A small image denoising autoencoder, trained from scratch: 64-pixel images, encoder depths [2, 5, 5].
Rows from block 1 of the decoder, named by matrix and row number. Rows with one number belong to one channel. Each number is 50 + 12 x the weight over its row's rms, rounded and kept within 0 to 99. All counts start at 0. After the name is the row's rms in percent of the matrix's.
# convs0: first 3x3 conv (decoder.mid.1.convs.0.weight, 128x128x3x3), inputs 28-34, a 3x3 kernel for each
# convs1: second 3x3 conv (decoder.mid.1.convs.1.weight, 128x128x3x3, transposed), outputs 28-34, a 3x3 kernel for each
convs0.35 095:69 57 52 47 60 42 51 56 37 31 36 49 48 57 44 67 54 51 40 38 54 50 47 55 57 45 51 31 56 72 31 62 77 43 41 77 32 38 58 47 46 58 52 35 57 70 54 60 31 69 25 50 53 85 46 99 55 55 74 41 29 63 44
convs1.35 102:63 40 46 60 73 47 61 59 44 44 62 49 18 43 70 46 57 64 48 19 57 39 40 47 26 32 60 35 67 50 53 31 71 49 10 61 45 66 50 50 55 31 33 68 66 56 46 53 72 41 56 79 44 39 48 40 49 39 71 66 49 56 53
convs0.36 098:52 56 44 62 60 55 47 45 38 45 21 70 54 44 58 45 44 58 34 61 57 47 58 36 46 62 47 20 29 75 56 36 66 41 43 47 36 79 29 50 47 42 59 60 41 45 29 42 49 37 53 65 42 65 49 65 65 26 51 39 43 64 45
convs1.36 090:60 62 68 42 71 48 48 57 50 43 67 45 19 53 64 49 52 67 45 73 49 51 46 52 55 75 40 34 37 36 47 61 41 44 09 78 53 56 58 51 46 69 39 53 29 46 46 41 53 31 53 58 76 53 64 48 55 32 48 39 59 58 43
convs0.37 100:47 50 67 52 46 40 48 26 48 50 34 41 50 53 42 60 88 49 67 46 46 54 50 61 39 35 43 37 53 47 47 34 40 50 41 39 67 47 47 53 47 80 30 42 47 48 31 68 36 34 41 54 56 28 66 51 40 38 37 63 37 68 47
convs1.37 097:65 60 54 48 66 44 40 69 55 61 41 31 36 59 60 56 34 46 43 46 54 88 66 59 44 54 67 68 57 27 49 56 51 56 39 62 35 49 55 50 36 53 38 44 46 44 47 29 63 38 57 24 38 69 45 48 46 56 30 37 57 27 39
convs0.38 101:61 27 26 75 49 28 83 77 53 37 55 65 23 53 60 16 29 53 57 54 30 42 65 65 42 42 56 64 52 49 48 56 35 21 51 54 60 20 50 64 57 54 34 52 44 61 43 50 70 41 51 33 46 43 40 44 45 64 77 44 33 88 53
convs1.38 100:44 08 30 69 35 43 68 60 56 46 54 67 37 57 35 36 40 53 49 57 75 30 47 47 51 59 51 44 34 59 50 34 44 56 09 48 54 46 55 41 46 40 69 47 31 54 65 39 75 53 61 58 25 62 56 54 39 59 48 53 62 67 59
convs0.39 103:53 25 52 34 43 38 52 58 49 63 51 40 45 56 42 63 49 55 46 39 52 53 64 35 45 49 44 59 48 53 51 52 51 58 49 42 45 49 70 56 47 29 60 48 47 51 51 63 69 25 63 36 56 55 49 50 47 63 83 35 45 55 46
convs1.39 107:61 50 50 64 44 47 72 52 51 40 43 53 63 22 58 61 52 46 60 49 57 40 43 46 47 38 58 44 66 28 63 53 35 31 51 46 59 33 44 26 55 48 60 44 55 49 28 86 23 53 40 51 35 35 48 50 61 09 39 62 41 33 57
convs0.40 110:64 35 64 49 47 40 58 32 39 45 62 47 40 48 55 32 61 35 38 50 45 74 53 49 28 48 55 46 39 42 88 67 41 18 79 47 36 49 51 61 42 62 53 58 49 55 45 48 40 63 61 36 69 49 32 74 73 65 41 50 56 38 48
convs1.40 102:51 43 46 53 63 54 36 61 55 57 68 55 49 42 32 53 56 69 49 67 38 44 16 77 53 49 36 31 22 34 43 62 72 50 41 47 33 40 81 71 36 26 58 73 52 40 45 66 47 65 55 45 53 49 42 47 57 43 18 56 54 62 36
convs0.41 097:43 29 38 47 43 51 51 70 76 68 67 40 56 52 41 48 27 54 28 47 66 62 66 52 45 47 39 52 65 62 58 33 35 42 54 41 32 56 59 61 60 48 44 43 44 56 67 53 46 50 59 53 38 54 48 52 59 47 59 54 53 57 49
convs1.41 102:37 25 49 52 47 33 67 64 44 48 46 64 52 38 47 51 48 49 42 43 54 65 62 53 48 18 49 45 46 43 40 52 54 46 50 31 41 48 37 58 43 41 42 37 62 18 41 49 47 67 59 41 81 43 53 50 49 41 54 38 54 60 48
convs0.42 104:61 44 35 44 56 74 35 47 56 47 35 50 55 53 48 55 27 42 49 55 56 50 53 19 37 58 32 52 43 56 54 38 48 59 29 43 45 52 47 68 38 39 46 41 42 49 60 38 36 34 38 48 41 53 52 58 43 67 58 64 33 55 39
convs1.42 099:51 57 56 34 60 64 45 67 64 54 52 57 39 28 55 51 61 60 43 57 43 66 32 67 35 56 47 46 74 33 44 76 45 46 54 60 58 33 52 41 40 61 55 47 54 23 47 61 42 54 54 41 60 61 53 28 42 57 42 44 52 25 50
convs0.43 100:40 60 59 54 52 51 53 55 44 47 51 47 52 57 47 50 38 64 44 57 49 57 53 49 43 45 47 41 49 31 42 56 45 51 62 49 52 39 48 51 55 43 42 46 49 43 46 25 51 67 29 37 52 66 55 49 53 58 48 53 36 66 49
convs1.43 100:66 58 76 50 37 42 56 56 45 69 70 62 62 51 39 54 57 41 39 47 39 47 46 12 52 52 38 50 45 43 55 54 47 78 56 54 64 30 35 49 62 63 63 49 43 39 99 63 35 38 56 36 42 36 61 55 39 46 75 63 50 58 57
convs0.44 105:51 47 70 51 39 44 40 47 49 50 60 52 62 63 43 64 54 50 56 42 43 46 49 41 45 40 39 58 38 40 34 38 46 68 31 48 50 39 60 49 48 55 49 19 47 39 29 42 51 55 43 31 98 36 60 41 54 55 49 48 22 55 77
convs1.44 098:34 59 77 59 66 43 42 80 57 51 40 31 66 47 48 52 57 68 56 29 56 48 75 54 43 63 30 50 54 36 55 62 73 52 55 43 64 58 29 47 72 59 43 34 58 37 21 47 53 55 45 54 42 63 51 50 47 37 60 48 34 47 38
convs0.45 099:51 66 36 53 61 46 58 45 39 74 52 43 59 57 43 42 41 42 42 65 51 44 59 32 45 62 27 54 40 53 51 42 39 45 27 72 56 56 41 48 50 34 55 42 44 41 59 81 52 46 75 67 31 64 41 29 77 37 58 56 40 61 38
convs1.45 104:52 46 52 55 46 40 49 43 33 65 65 49 52 66 41 46 61 29 39 43 43 55 37 53 50 58 48 56 57 55 60 47 57 37 69 51 56 45 50 71 42 48 58 67 35 38 47 40 35 39 56 38 70 48 51 55 58 63 45 53 38 55 66
convs0.46 104:46 36 41 48 58 53 58 64 40 49 52 56 72 49 34 54 28 42 41 57 49 49 65 54 52 43 53 62 35 66 61 34 54 45 45 58 50 43 60 65 53 56 34 53 49 56 64 45 49 70 37 55 42 37 57 47 30 41 77 68 38 77 54
convs1.46 105:61 53 47 65 69 49 55 86 44 57 43 49 48 59 50 39 35 49 40 29 49 40 51 49 51 44 57 59 54 52 47 81 48 40 60 47 32 31 46 73 55 35 42 59 52 55 55 51 26 95 43 50 34 50 54 44 54 68 90 66 71 55 55
convs0.47 105:42 81 43 65 53 37 55 33 38 75 40 42 50 36 64 51 53 46 62 40 53 44 48 54 72 51 29 43 30 77 71 40 47 32 78 37 47 47 50 49 63 34 42 45 19 39 47 66 49 54 77 40 59 83 19 53 46 44 51 68 52 46 43
convs1.47 094:43 51 71 53 50 59 55 51 55 59 42 53 45 64 70 50 67 63 42 70 49 56 34 37 38 31 29 38 33 49 27 52 30 49 60 54 53 45 46 74 37 50 48 50 21 41 34 34 40 65 52 25 66 60 48 50 41 47 32 50 45 46 46
convs0.48 093:60 58 67 51 24 70 62 73 41 44 49 34 44 64 57 58 57 48 47 37 65 45 29 38 51 61 42 38 61 68 45 49 32 39 54 49 39 54 54 29 36 43 53 39 55 53 43 57 46 54 38 53 29 44 47 45 35 57 60 45 37 67 47
convs1.48 091:48 44 44 43 54 58 62 50 49 70 60 65 53 46 75 51 70 65 53 33 47 29 18 60 54 55 42 48 63 44 68 38 54 39 39 72 48 56 45 51 70 86 25 38 58 54 35 49 63 54 66 57 65 47 46 82 56 50 48 56 40 62 49
convs0.49 121:38 58 49 51 59 32 50 51 58 60 36 52 71 35 61 72 27 54 45 51 54 50 58 50 54 41 55 72 47 43 29 44 68 29 57 49 60 30 54 63 43 51 38 57 51 30 64 47 66 21 69 38 58 53 52 60 52 41 52 45 45 44 59
convs1.49 124:41 52 69 65 52 39 59 47 41 49 57 42 52 66 54 57 60 41 42 47 50 33 57 52 48 55 26 29 50 53 38 54 39 49 40 35 48 57 65 50 42 59 47 42 31 29 42 34 39 44 61 41 49 60 44 45 29 34 35 54 29 50 31
convs0.50 104:59 23 57 39 43 57 48 43 46 42 38 47 53 68 38 53 48 60 41 45 54 42 70 37 42 38 41 36 47 72 86 38 40 43 74 72 35 67 41 70 33 63 40 58 32 49 51 49 77 49 41 26 44 77 39 30 58 33 62 64 63 55 17
convs1.50 113:49 56 59 58 67 36 45 52 66 30 43 50 46 67 42 61 46 52 49 48 47 47 40 58 46 46 35 38 23 42 34 58 55 47 34 50 43 38 54 54 34 45 32 46 45 37 38 67 46 58 57 44 78 43 45 29 33 20 00 45 40 46 53
convs0.51 101:36 55 58 39 36 48 49 51 50 44 56 38 43 35 21 35 40 41 54 63 49 51 32 43 52 40 56 58 55 46 30 57 53 53 49 26 53 45 56 35 42 60 47 50 45 53 53 37 56 40 59 63 48 36 56 39 28 48 71 45 42 35 51
convs1.51 110:51 41 41 64 35 68 59 47 18 41 53 51 46 35 68 44 58 41 62 44 46 37 16 53 54 42 30 55 45 44 40 32 49 56 49 33 38 56 59 53 60 54 28 37 46 43 39 44 60 53 44 34 35 63 61 56 58 26 32 55 45 55 39
convs0.52 100:39 55 44 38 52 37 35 54 48 42 32 22 44 45 42 51 61 62 33 54 43 56 58 57 61 53 53 37 39 28 66 53 37 69 67 43 47 52 37 58 64 50 50 42 62 62 40 58 54 50 52 41 60 43 37 62 28 43 54 40 45 38 32
convs1.52 107:45 54 55 69 42 60 61 46 52 49 46 52 40 49 26 52 49 68 51 48 47 76 46 61 36 53 37 43 48 44 50 49 47 35 38 53 41 43 45 37 18 43 74 41 44 53 51 56 49 77 64 48 50 30 14 16 50 25 29 46 67 57 61
convs0.53 101:44 59 24 46 29 58 69 49 66 51 54 39 52 55 35 52 60 68 51 58 48 58 39 55 43 46 43 58 56 40 25 46 41 31 40 63 62 54 50 35 60 39 53 50 55 62 57 39 33 42 43 28 44 42 26 60 65 59 55 46 37 51 43
convs1.53 115:44 51 72 69 88 39 53 51 54 56 68 57 56 71 63 47 55 47 48 48 37 50 37 44 51 51 30 41 60 49 66 58 50 62 38 45 46 42 39 44 14 52 66 58 42 40 31 67 59 45 93 31 60 47 40 35 48 43 56 65 45 56 58
convs0.54 110:44 49 58 52 52 22 43 46 39 34 31 67 30 44 66 41 46 57 44 53 59 42 56 48 54 42 61 34 56 40 45 72 87 47 49 77 48 60 46 48 59 33 33 72 50 40 63 53 55 49 82 31 64 54 53 38 38 50 39 72 60 31 51
convs1.54 108:52 53 45 54 63 43 50 63 63 55 53 52 31 43 44 30 40 52 45 64 49 30 60 56 65 57 48 40 09 59 26 35 40 42 34 57 26 65 48 62 24 38 53 53 34 50 89 43 13 33 34 46 36 39 36 51 41 56 40 50 40 41 44
convs0.55 109:46 60 40 54 52 44 51 64 45 57 45 53 63 28 34 56 57 40 46 64 48 52 40 47 54 48 55 70 52 17 16 57 77 65 22 38 73 24 65 37 59 41 50 42 56 49 37 45 44 39 65 69 45 40 54 53 44 50 45 54 42 51 70
convs1.55 127:50 37 64 58 32 66 52 67 22 49 42 48 50 30 66 39 67 36 55 47 53 46 54 39 50 66 47 53 52 39 27 47 27 50 69 30 38 47 52 46 65 69 39 30 47 38 34 31 40 40 57 51 41 74 57 36 37 50 35 40 38 26 49
convs0.56 101:57 55 53 35 39 76 45 27 56 48 18 48 55 52 43 60 73 45 56 53 44 49 52 52 32 58 56 45 47 47 51 33 40 58 49 42 65 48 35 49 82 17 31 58 57 74 50 48 39 50 37 54 50 28 57 53 45 46 52 83 56 40 76
convs1.56 105:55 59 52 48 33 73 49 47 63 55 50 41 59 40 31 44 67 48 65 41 31 72 57 44 38 55 56 49 57 39 42 39 62 28 52 45 32 26 53 58 31 47 64 37 42 26 75 39 34 76 43 32 29 69 28 60 48 46 51 41 51 53 49
convs0.57 099:67 38 40 43 39 38 48 32 40 64 43 34 43 55 48 58 61 42 57 33 26 42 51 84 52 47 23 34 49 43 70 57 58 37 51 44 36 36 19 49 67 70 46 26 39 50 55 36 43 49 46 47 50 49 36 62 49 56 20 37 27 71 60
convs1.57 098:51 52 64 51 55 39 54 87 51 44 55 45 58 43 45 47 52 34 43 43 58 71 46 43 31 44 54 25 52 35 62 61 57 37 55 52 41 53 49 24 29 53 51 44 56 47 45 40 58 51 53 43 48 65 44 17 51 36 49 51 46 17 64
convs0.58 104:46 62 28 36 61 56 54 44 42 40 54 42 24 40 54 58 35 40 47 52 45 55 52 45 46 54 51 55 47 49 46 47 51 43 29 46 51 42 40 55 50 54 47 47 46 49 36 27 48 53 55 33 32 58 20 62 66 49 56 37 43 67 33
convs1.58 110:46 58 63 49 59 47 62 40 56 60 48 38 30 48 67 40 62 49 58 41 58 68 89 51 50 60 55 46 55 48 40 30 61 52 39 46 57 53 63 53 53 56 56 57 50 43 59 55 34 51 60 37 42 58 50 24 51 55 68 40 51 38 59
convs0.59 104:67 79 54 69 37 40 44 32 60 40 41 48 59 68 65 56 76 73 29 51 56 61 59 36 40 38 49 29 35 64 26 51 55 61 52 45 31 55 55 66 46 52 41 34 61 55 65 50 50 33 62 43 54 40 55 50 82 74 39 34 49 50 70
convs1.59 101:51 54 75 48 70 62 47 37 41 37 40 40 44 40 48 45 13 50 41 42 49 57 51 99 45 63 33 53 43 49 50 49 52 39 42 50 41 63 53 44 47 63 49 68 49 43 43 51 38 61 55 44 64 29 51 25 34 29 35 66 46 55 42
convs0.60 097:40 43 46 41 52 38 37 42 65 51 44 54 60 48 55 60 47 57 09 42 36 70 64 38 47 38 45 47 54 61 56 65 51 54 49 45 26 36 42 79 40 49 32 50 50 54 50 65 61 56 39 49 44 41 33 46 57 47 76 31 36 51 58
convs1.60 089:51 39 52 60 63 45 28 53 57 40 43 66 55 47 63 52 56 68 60 55 66 45 48 55 51 44 44 42 40 17 48 29 28 55 45 51 34 36 34 49 40 49 48 59 50 38 42 52 52 44 85 44 53 64 57 31 28 38 26 41 47 51 54
convs0.61 097:51 48 37 62 62 61 68 41 23 63 52 56 59 78 46 50 53 56 44 53 45 51 51 31 52 48 48 70 31 58 76 56 28 52 53 28 52 53 36 50 37 35 46 56 44 59 47 35 57 34 87 53 56 42 58 32 50 49 39 58 61 34 43
convs1.61 102:60 44 38 53 26 48 59 36 33 44 65 42 51 51 49 50 41 58 52 32 45 51 52 58 44 59 41 42 54 55 48 41 57 36 49 58 41 51 67 58 60 44 36 45 59 44 67 43 49 76 50 73 44 47 82 45 50 59 52 57 35 52 41
convs0.62 090:82 51 38 37 47 50 35 55 55 26 46 58 51 47 41 51 61 51 40 64 49 50 74 34 44 33 32 47 58 53 54 55 53 29 52 43 64 47 47 61 62 30 31 40 41 76 49 63 53 69 37 38 59 72 31 48 55 59 84 57 54 49 55
convs1.62 093:50 45 58 67 52 54 45 37 46 56 46 60 30 60 47 29 73 42 36 46 41 55 56 60 62 54 61 51 59 60 61 34 67 40 43 49 52 41 69 53 50 53 58 64 33 56 51 20 42 63 45 39 63 54 67 52 41 55 51 59 56 23 48
convs0.63 115:48 41 35 42 64 56 46 56 50 34 49 67 65 42 70 62 55 45 52 47 48 44 56 60 56 43 39 69 69 37 26 48 75 78 30 63 54 52 45 38 79 41 44 45 57 58 42 55 51 57 55 57 39 50 43 45 47 48 66 31 48 51 40
convs1.63 116:57 60 58 72 40 56 57 52 49 53 48 51 55 50 51 48 57 56 42 46 43 49 57 46 48 52 41 47 41 51 68 20 59 46 42 32 39 45 62 50 55 48 55 42 47 47 49 46 29 58 41 65 61 52 38 39 44 47 80 50 34 32 36
convs0.64 099:37 53 54 66 57 45 44 60 36 48 57 53 50 39 49 28 54 40 48 41 44 41 49 38 45 56 43 53 48 42 16 54 59 65 33 35 51 46 51 51 38 51 49 47 40 40 29 31 61 53 72 66 51 53 39 37 41 64 65 70 55 32 39
convs1.64 095:35 60 51 69 29 46 41 47 47 55 76 37 77 22 65 46 70 57 54 53 64 36 57 54 51 39 53 50 42 57 68 62 61 47 63 47 41 60 77 80 41 51 49 60 51 47 48 55 39 52 52 65 46 51 60 54 63 42 91 53 49 37 27
convs0.65 094:47 45 49 52 51 71 34 42 47 53 55 39 56 47 47 57 28 57 52 39 23 48 35 52 45 54 50 20 35 28 54 55 52 41 47 29 43 31 37 37 43 46 56 51 54 56 33 57 33 53 49 55 50 26 53 48 68 63 26 27 54 50 64
convs1.65 091:64 42 53 57 42 42 62 43 39 60 44 44 49 70 43 61 67 50 57 72 37 48 50 40 62 91 53 54 56 52 68 30 64 51 45 63 43 55 60 54 64 72 53 53 62 52 51 51 63 40 52 59 46 61 53 59 61 68 24 39 54 40 58
convs0.66 101:42 59 78 53 71 47 40 44 43 41 51 63 56 42 31 47 55 51 55 41 52 51 55 39 44 48 55 63 50 50 70 48 61 39 51 69 51 46 57 46 50 43 58 49 57 54 29 47 50 53 36 37 66 52 43 72 77 51 26 13 42 63 39
convs1.66 105:39 36 69 55 52 60 62 34 55 45 58 46 61 48 58 47 48 52 46 39 48 82 60 43 50 25 46 44 36 46 47 40 42 60 72 36 54 44 49 46 13 61 71 57 27 51 46 65 44 58 64 60 51 48 48 21 45 41 45 48 52 46 58
convs0.67 092:59 53 32 47 71 52 45 30 58 43 51 42 57 36 35 67 29 47 34 44 50 23 39 52 46 43 51 42 36 57 64 60 23 49 42 49 37 45 69 28 47 47 31 53 53 57 46 40 75 54 35 39 52 44 45 64 46 54 72 57 56 47 48
convs1.67 074:45 34 46 51 58 48 41 71 26 54 67 47 45 21 57 59 53 54 56 47 36 55 46 62 48 35 48 45 63 64 58 87 32 57 86 44 39 56 51 56 45 47 49 26 56 50 48 50 47 64 50 58 39 51 56 78 48 66 30 50 48 36 52
convs0.68 106:45 44 50 79 48 44 57 47 41 50 51 60 45 80 45 50 51 45 50 37 48 51 57 46 57 48 55 69 49 65 45 72 49 31 59 43 50 30 71 56 50 43 62 45 56 65 33 46 50 63 46 36 46 51 57 34 40 74 28 49 48 81 43
convs1.68 095:70 82 47 49 57 31 52 67 55 59 49 60 69 56 51 55 47 50 58 54 41 53 32 55 53 21 48 58 49 49 48 42 32 43 71 48 38 65 57 52 45 66 50 44 42 61 41 79 69 44 84 63 52 44 39 56 50 43 35 73 40 43 56
convs0.69 105:53 46 50 51 42 52 61 49 62 56 58 67 60 80 54 38 43 38 45 41 56 48 61 33 48 54 47 66 40 74 54 44 35 49 36 34 39 49 56 53 46 46 52 49 55 43 48 47 49 36 42 43 44 39 49 57 50 36 67 53 49 71 53
convs1.69 111:55 47 54 44 52 54 28 70 51 62 44 45 42 94 60 44 39 49 62 60 62 56 68 53 54 49 68 53 62 42 53 55 45 45 31 52 57 52 67 38 57 50 51 59 54 42 53 49 49 46 42 44 71 52 61 42 57 61 64 46 59 52 50
convs0.70 106:36 43 52 30 56 55 32 50 60 64 59 44 48 60 39 54 40 29 45 43 54 67 39 51 48 21 62 54 42 52 61 45 45 57 22 42 48 46 48 50 46 47 39 52 44 50 70 48 32 59 53 44 92 44 68 67 47 55 58 47 18 61 89
convs1.70 104:43 44 62 44 39 62 48 59 62 53 61 42 57 43 67 50 35 58 51 42 56 50 40 49 55 33 50 55 51 35 52 50 51 49 33 49 70 74 19 61 69 57 50 65 54 58 22 55 48 38 55 45 36 55 74 49 23 40 55 44 53 46 37
convs0.71 095:52 56 60 40 21 54 56 68 50 40 18 50 36 71 39 48 55 59 46 43 48 50 24 40 50 57 42 61 56 44 72 58 75 62 55 45 41 45 54 35 33 44 54 38 66 52 72 55 62 50 53 44 10 47 45 42 55 32 36 35 53 59 57
convs1.71 106:42 51 60 58 45 48 36 63 41 48 70 52 36 29 38 69 44 52 61 54 56 37 36 52 58 48 36 52 38 46 59 26 55 39 39 48 46 26 50 48 50 51 47 64 51 42 44 48 59 41 35 30 40 66 49 26 43 52 09 37 60 48 50
convs0.72 095:43 56 51 46 45 49 47 58 46 54 70 54 52 59 28 44 44 43 48 45 42 50 31 28 41 52 78 39 37 42 70 54 74 49 46 74 51 40 49 31 28 33 51 77 46 59 40 53 53 53 51 52 54 45 53 44 46 45 42 35 62 49 60
convs1.72 087:52 42 55 82 51 31 39 48 56 57 66 47 44 51 68 47 48 56 44 56 44 48 23 61 44 43 64 35 60 20 42 55 52 42 41 63 61 55 22 59 40 47 37 46 60 47 54 53 68 45 40 59 61 57 51 46 53 55 64 52 63 40 55
convs0.73 104:45 45 75 44 54 53 49 52 69 60 54 49 81 54 20 47 37 39 27 61 54 33 62 47 54 55 48 48 50 31 56 35 36 45 46 43 41 69 39 47 62 27 56 57 57 60 46 48 63 33 44 48 41 63 54 51 52 61 64 46 37 38 73
convs1.73 091:47 50 72 60 57 49 42 44 57 42 70 56 72 50 40 63 43 37 65 45 53 38 52 19 51 62 43 35 40 50 43 57 59 44 65 44 44 45 44 49 47 50 55 31 35 30 72 51 00 51 45 33 66 31 50 27 50 48 67 40 39 74 46
convs0.74 107:41 34 47 62 55 34 55 44 52 58 26 58 48 61 56 54 57 51 50 38 44 64 56 50 39 49 53 66 55 47 32 36 57 46 29 48 37 42 50 58 54 55 43 38 57 46 47 48 18 45 58 55 27 67 51 17 34 43 54 70 37 37 68
convs1.74 103:47 51 70 53 73 30 52 58 65 44 57 27 54 54 51 58 51 44 48 29 30 66 88 58 42 41 47 57 49 41 60 63 58 58 27 37 40 63 40 55 34 43 60 65 35 49 51 48 45 59 73 60 46 60 46 37 36 49 61 56 38 61 52
convs0.75 100:63 45 47 60 35 35 59 45 50 53 62 58 65 42 60 38 58 78 48 44 45 49 43 49 44 40 57 61 35 54 55 55 60 33 44 67 48 40 61 44 52 41 44 63 66 36 52 41 47 48 60 35 41 66 55 44 50 46 30 36 58 38 74
convs1.75 101:29 48 61 43 78 55 62 65 48 68 46 56 65 57 43 38 56 47 52 57 30 40 44 27 28 41 46 47 44 47 44 44 32 70 54 54 32 35 36 55 45 29 63 63 37 56 48 60 52 58 59 31 50 49 42 53 60 34 58 61 35 49 61
convs0.76 095:46 36 69 58 54 32 52 64 48 39 61 53 77 26 36 58 57 61 52 45 40 38 35 51 40 51 49 49 57 41 47 35 41 55 43 55 54 40 53 27 51 54 46 46 49 42 42 48 56 33 36 59 41 55 37 38 38 50 69 36 50 33 59
convs1.76 098:50 40 52 53 65 33 39 67 55 62 52 50 54 48 50 49 85 66 33 47 52 54 78 61 37 34 58 40 65 49 65 48 47 57 29 58 44 55 46 37 59 63 40 42 49 39 39 37 59 54 69 51 44 55 57 65 53 46 49 39 40 31 35
convs0.77 090:60 26 38 34 49 80 39 21 73 65 39 58 53 54 25 43 68 28 45 39 50 34 33 43 43 37 48 64 56 45 24 34 45 78 54 44 36 53 57 29 27 51 41 41 59 56 65 48 36 49 36 48 60 39 48 47 35 52 60 71 56 43 51
convs1.77 069:54 64 53 41 22 42 36 40 59 53 50 49 33 38 75 45 63 64 49 53 33 58 32 43 48 55 62 47 32 45 46 55 65 46 33 83 57 49 53 56 71 55 49 52 59 44 45 49 46 52 39 39 45 50 64 49 45 57 57 59 50 40 47
convs0.78 096:53 69 48 61 42 56 69 48 43 44 59 55 48 44 52 53 55 42 51 38 49 50 45 24 55 43 53 55 69 43 66 44 53 58 49 50 38 39 63 50 26 49 45 56 43 56 50 34 36 75 55 54 40 33 63 89 43 36 58 78 44 47 53
convs1.78 104:73 48 46 32 45 66 63 54 63 64 50 52 32 57 63 53 58 51 53 56 46 46 22 45 38 40 58 51 53 45 49 64 30 61 30 52 64 46 52 65 58 41 35 56 56 32 46 49 48 30 60 54 39 79 61 41 47 55 64 35 47 39 33
convs0.79 099:64 52 54 71 57 32 43 42 32 33 48 41 50 62 76 55 60 54 45 45 47 42 51 54 43 47 44 21 47 73 63 47 47 54 49 44 47 46 48 72 43 58 47 57 47 44 39 64 38 60 60 44 61 39 41 39 22 18 73 52 50 81 50
convs1.79 105:48 61 86 56 73 54 62 49 51 55 45 49 43 85 71 63 53 53 37 45 46 44 57 54 40 52 24 43 40 34 56 59 59 61 25 71 44 52 37 58 54 42 51 36 35 30 39 60 48 48 83 49 61 59 28 42 40 43 25 57 56 57 55
convs0.80 110:42 51 53 34 34 30 56 60 47 45 27 47 46 42 37 28 40 58 30 36 38 49 57 32 55 45 54 40 36 53 44 27 61 61 61 54 21 43 48 52 42 51 44 40 63 70 37 36 55 24 55 48 41 60 51 82 38 91 47 33 45 56 56
convs1.80 097:47 47 50 60 62 57 53 48 52 53 33 66 36 46 60 27 47 46 56 51 61 65 46 28 56 37 66 40 40 54 32 71 42 44 48 45 49 45 30 59 41 70 45 52 66 60 48 56 08 27 49 03 45 41 36 30 49 35 75 83 56 50 66
convs0.81 107:59 64 64 45 47 61 46 46 67 65 62 31 55 46 50 53 55 35 30 53 62 25 66 42 54 54 45 46 19 47 65 67 09 46 49 41 50 55 42 40 65 42 45 48 42 71 41 45 36 49 42 62 41 53 70 54 52 42 48 57 53 53 51
convs1.81 104:48 42 53 53 51 53 42 63 45 47 47 57 58 36 53 48 49 30 64 44 41 66 40 50 54 70 51 57 48 53 35 99 35 38 61 36 56 51 52 66 38 55 47 52 69 61 36 49 16 99 29 37 65 60 52 49 42 28 60 58 68 61 48
convs0.82 103:39 33 60 59 43 45 54 50 57 73 58 55 41 60 56 66 41 55 42 59 44 58 56 48 47 44 55 45 54 59 38 71 40 16 54 48 54 45 49 83 37 64 65 43 58 56 39 40 46 57 82 25 48 45 48 69 55 43 66 57 25 54 62
convs1.82 113:43 69 62 53 44 47 54 71 53 45 54 75 44 48 52 46 52 60 51 35 58 39 48 60 57 37 38 52 62 42 48 57 50 45 41 55 45 42 58 67 41 43 58 70 34 50 23 99 43 48 64 42 60 44 51 47 64 56 68 65 60 59 50
convs0.83 102:63 69 46 59 47 27 46 42 33 32 46 55 61 38 50 37 35 47 57 60 48 61 59 50 58 65 31 36 54 53 57 47 70 55 47 45 53 56 43 56 52 41 57 50 21 62 48 32 38 64 98 67 48 76 46 53 40 44 35 76 44 66 61
convs1.83 108:60 35 52 63 48 42 58 47 55 54 56 60 40 48 17 36 59 67 33 48 62 53 41 45 60 61 30 45 48 55 27 49 57 58 45 39 69 41 33 68 67 34 61 55 41 46 48 78 49 21 54 46 44 50 68 42 53 52 57 55 41 49 50
convs0.84 097:42 46 34 57 44 53 45 52 70 46 31 59 51 53 61 45 61 62 62 42 28 50 42 38 55 37 56 50 51 42 63 48 44 61 46 37 46 37 48 32 38 61 47 61 51 54 67 51 48 35 39 53 33 34 13 56 46 36 73 61 51 81 06
convs1.84 100:51 46 48 54 61 32 40 82 54 48 55 50 36 36 57 46 73 61 52 35 51 61 45 48 48 52 58 54 49 27 68 57 26 44 45 64 49 64 36 52 48 44 45 74 38 53 36 42 47 57 37 51 35 50 67 64 40 76 61 33 49 50 44
convs0.85 105:56 30 46 64 40 45 50 50 41 30 72 83 53 45 50 41 37 59 55 41 33 59 54 54 42 59 44 52 66 49 42 42 48 53 36 57 45 42 28 46 54 41 70 34 66 47 78 66 37 59 37 43 41 30 38 35 63 46 47 75 58 41 62
convs1.85 098:43 56 52 56 58 43 43 66 57 51 50 64 53 56 52 44 33 48 67 40 63 35 39 38 22 70 48 44 53 40 38 57 43 50 26 63 47 34 47 68 48 22 55 56 51 68 31 62 43 44 60 42 36 42 35 39 36 57 78 44 58 58 57
convs0.86 100:57 43 69 34 56 57 48 56 45 56 41 34 56 49 54 51 43 54 50 46 55 46 46 37 64 56 58 43 36 62 93 29 36 73 82 39 47 61 66 47 44 56 61 51 57 59 60 43 62 50 60 79 68 48 54 42 42 43 51 61 60 45 43
convs1.86 098:58 51 54 54 50 47 43 65 53 65 35 53 66 54 32 61 46 78 52 67 38 54 55 49 61 55 43 43 31 31 37 62 42 34 50 59 47 35 45 60 48 39 51 54 64 47 39 58 51 58 84 62 47 53 51 45 46 47 05 24 53 67 34
convs0.87 090:38 73 63 57 45 71 48 57 43 37 50 45 48 48 66 55 50 49 62 30 36 28 47 45 65 40 44 54 70 39 49 51 44 43 60 37 39 40 52 51 32 51 38 51 39 48 64 44 49 78 64 24 21 49 28 63 49 47 45 60 52 45 36
convs1.87 090:51 51 50 54 61 61 68 41 47 53 59 64 52 61 72 60 81 50 49 43 44 28 54 35 34 45 40 64 50 58 65 47 30 40 46 67 62 55 52 77 66 54 51 69 46 51 49 52 64 60 64 73 45 39 54 68 51 61 58 49 50 53 28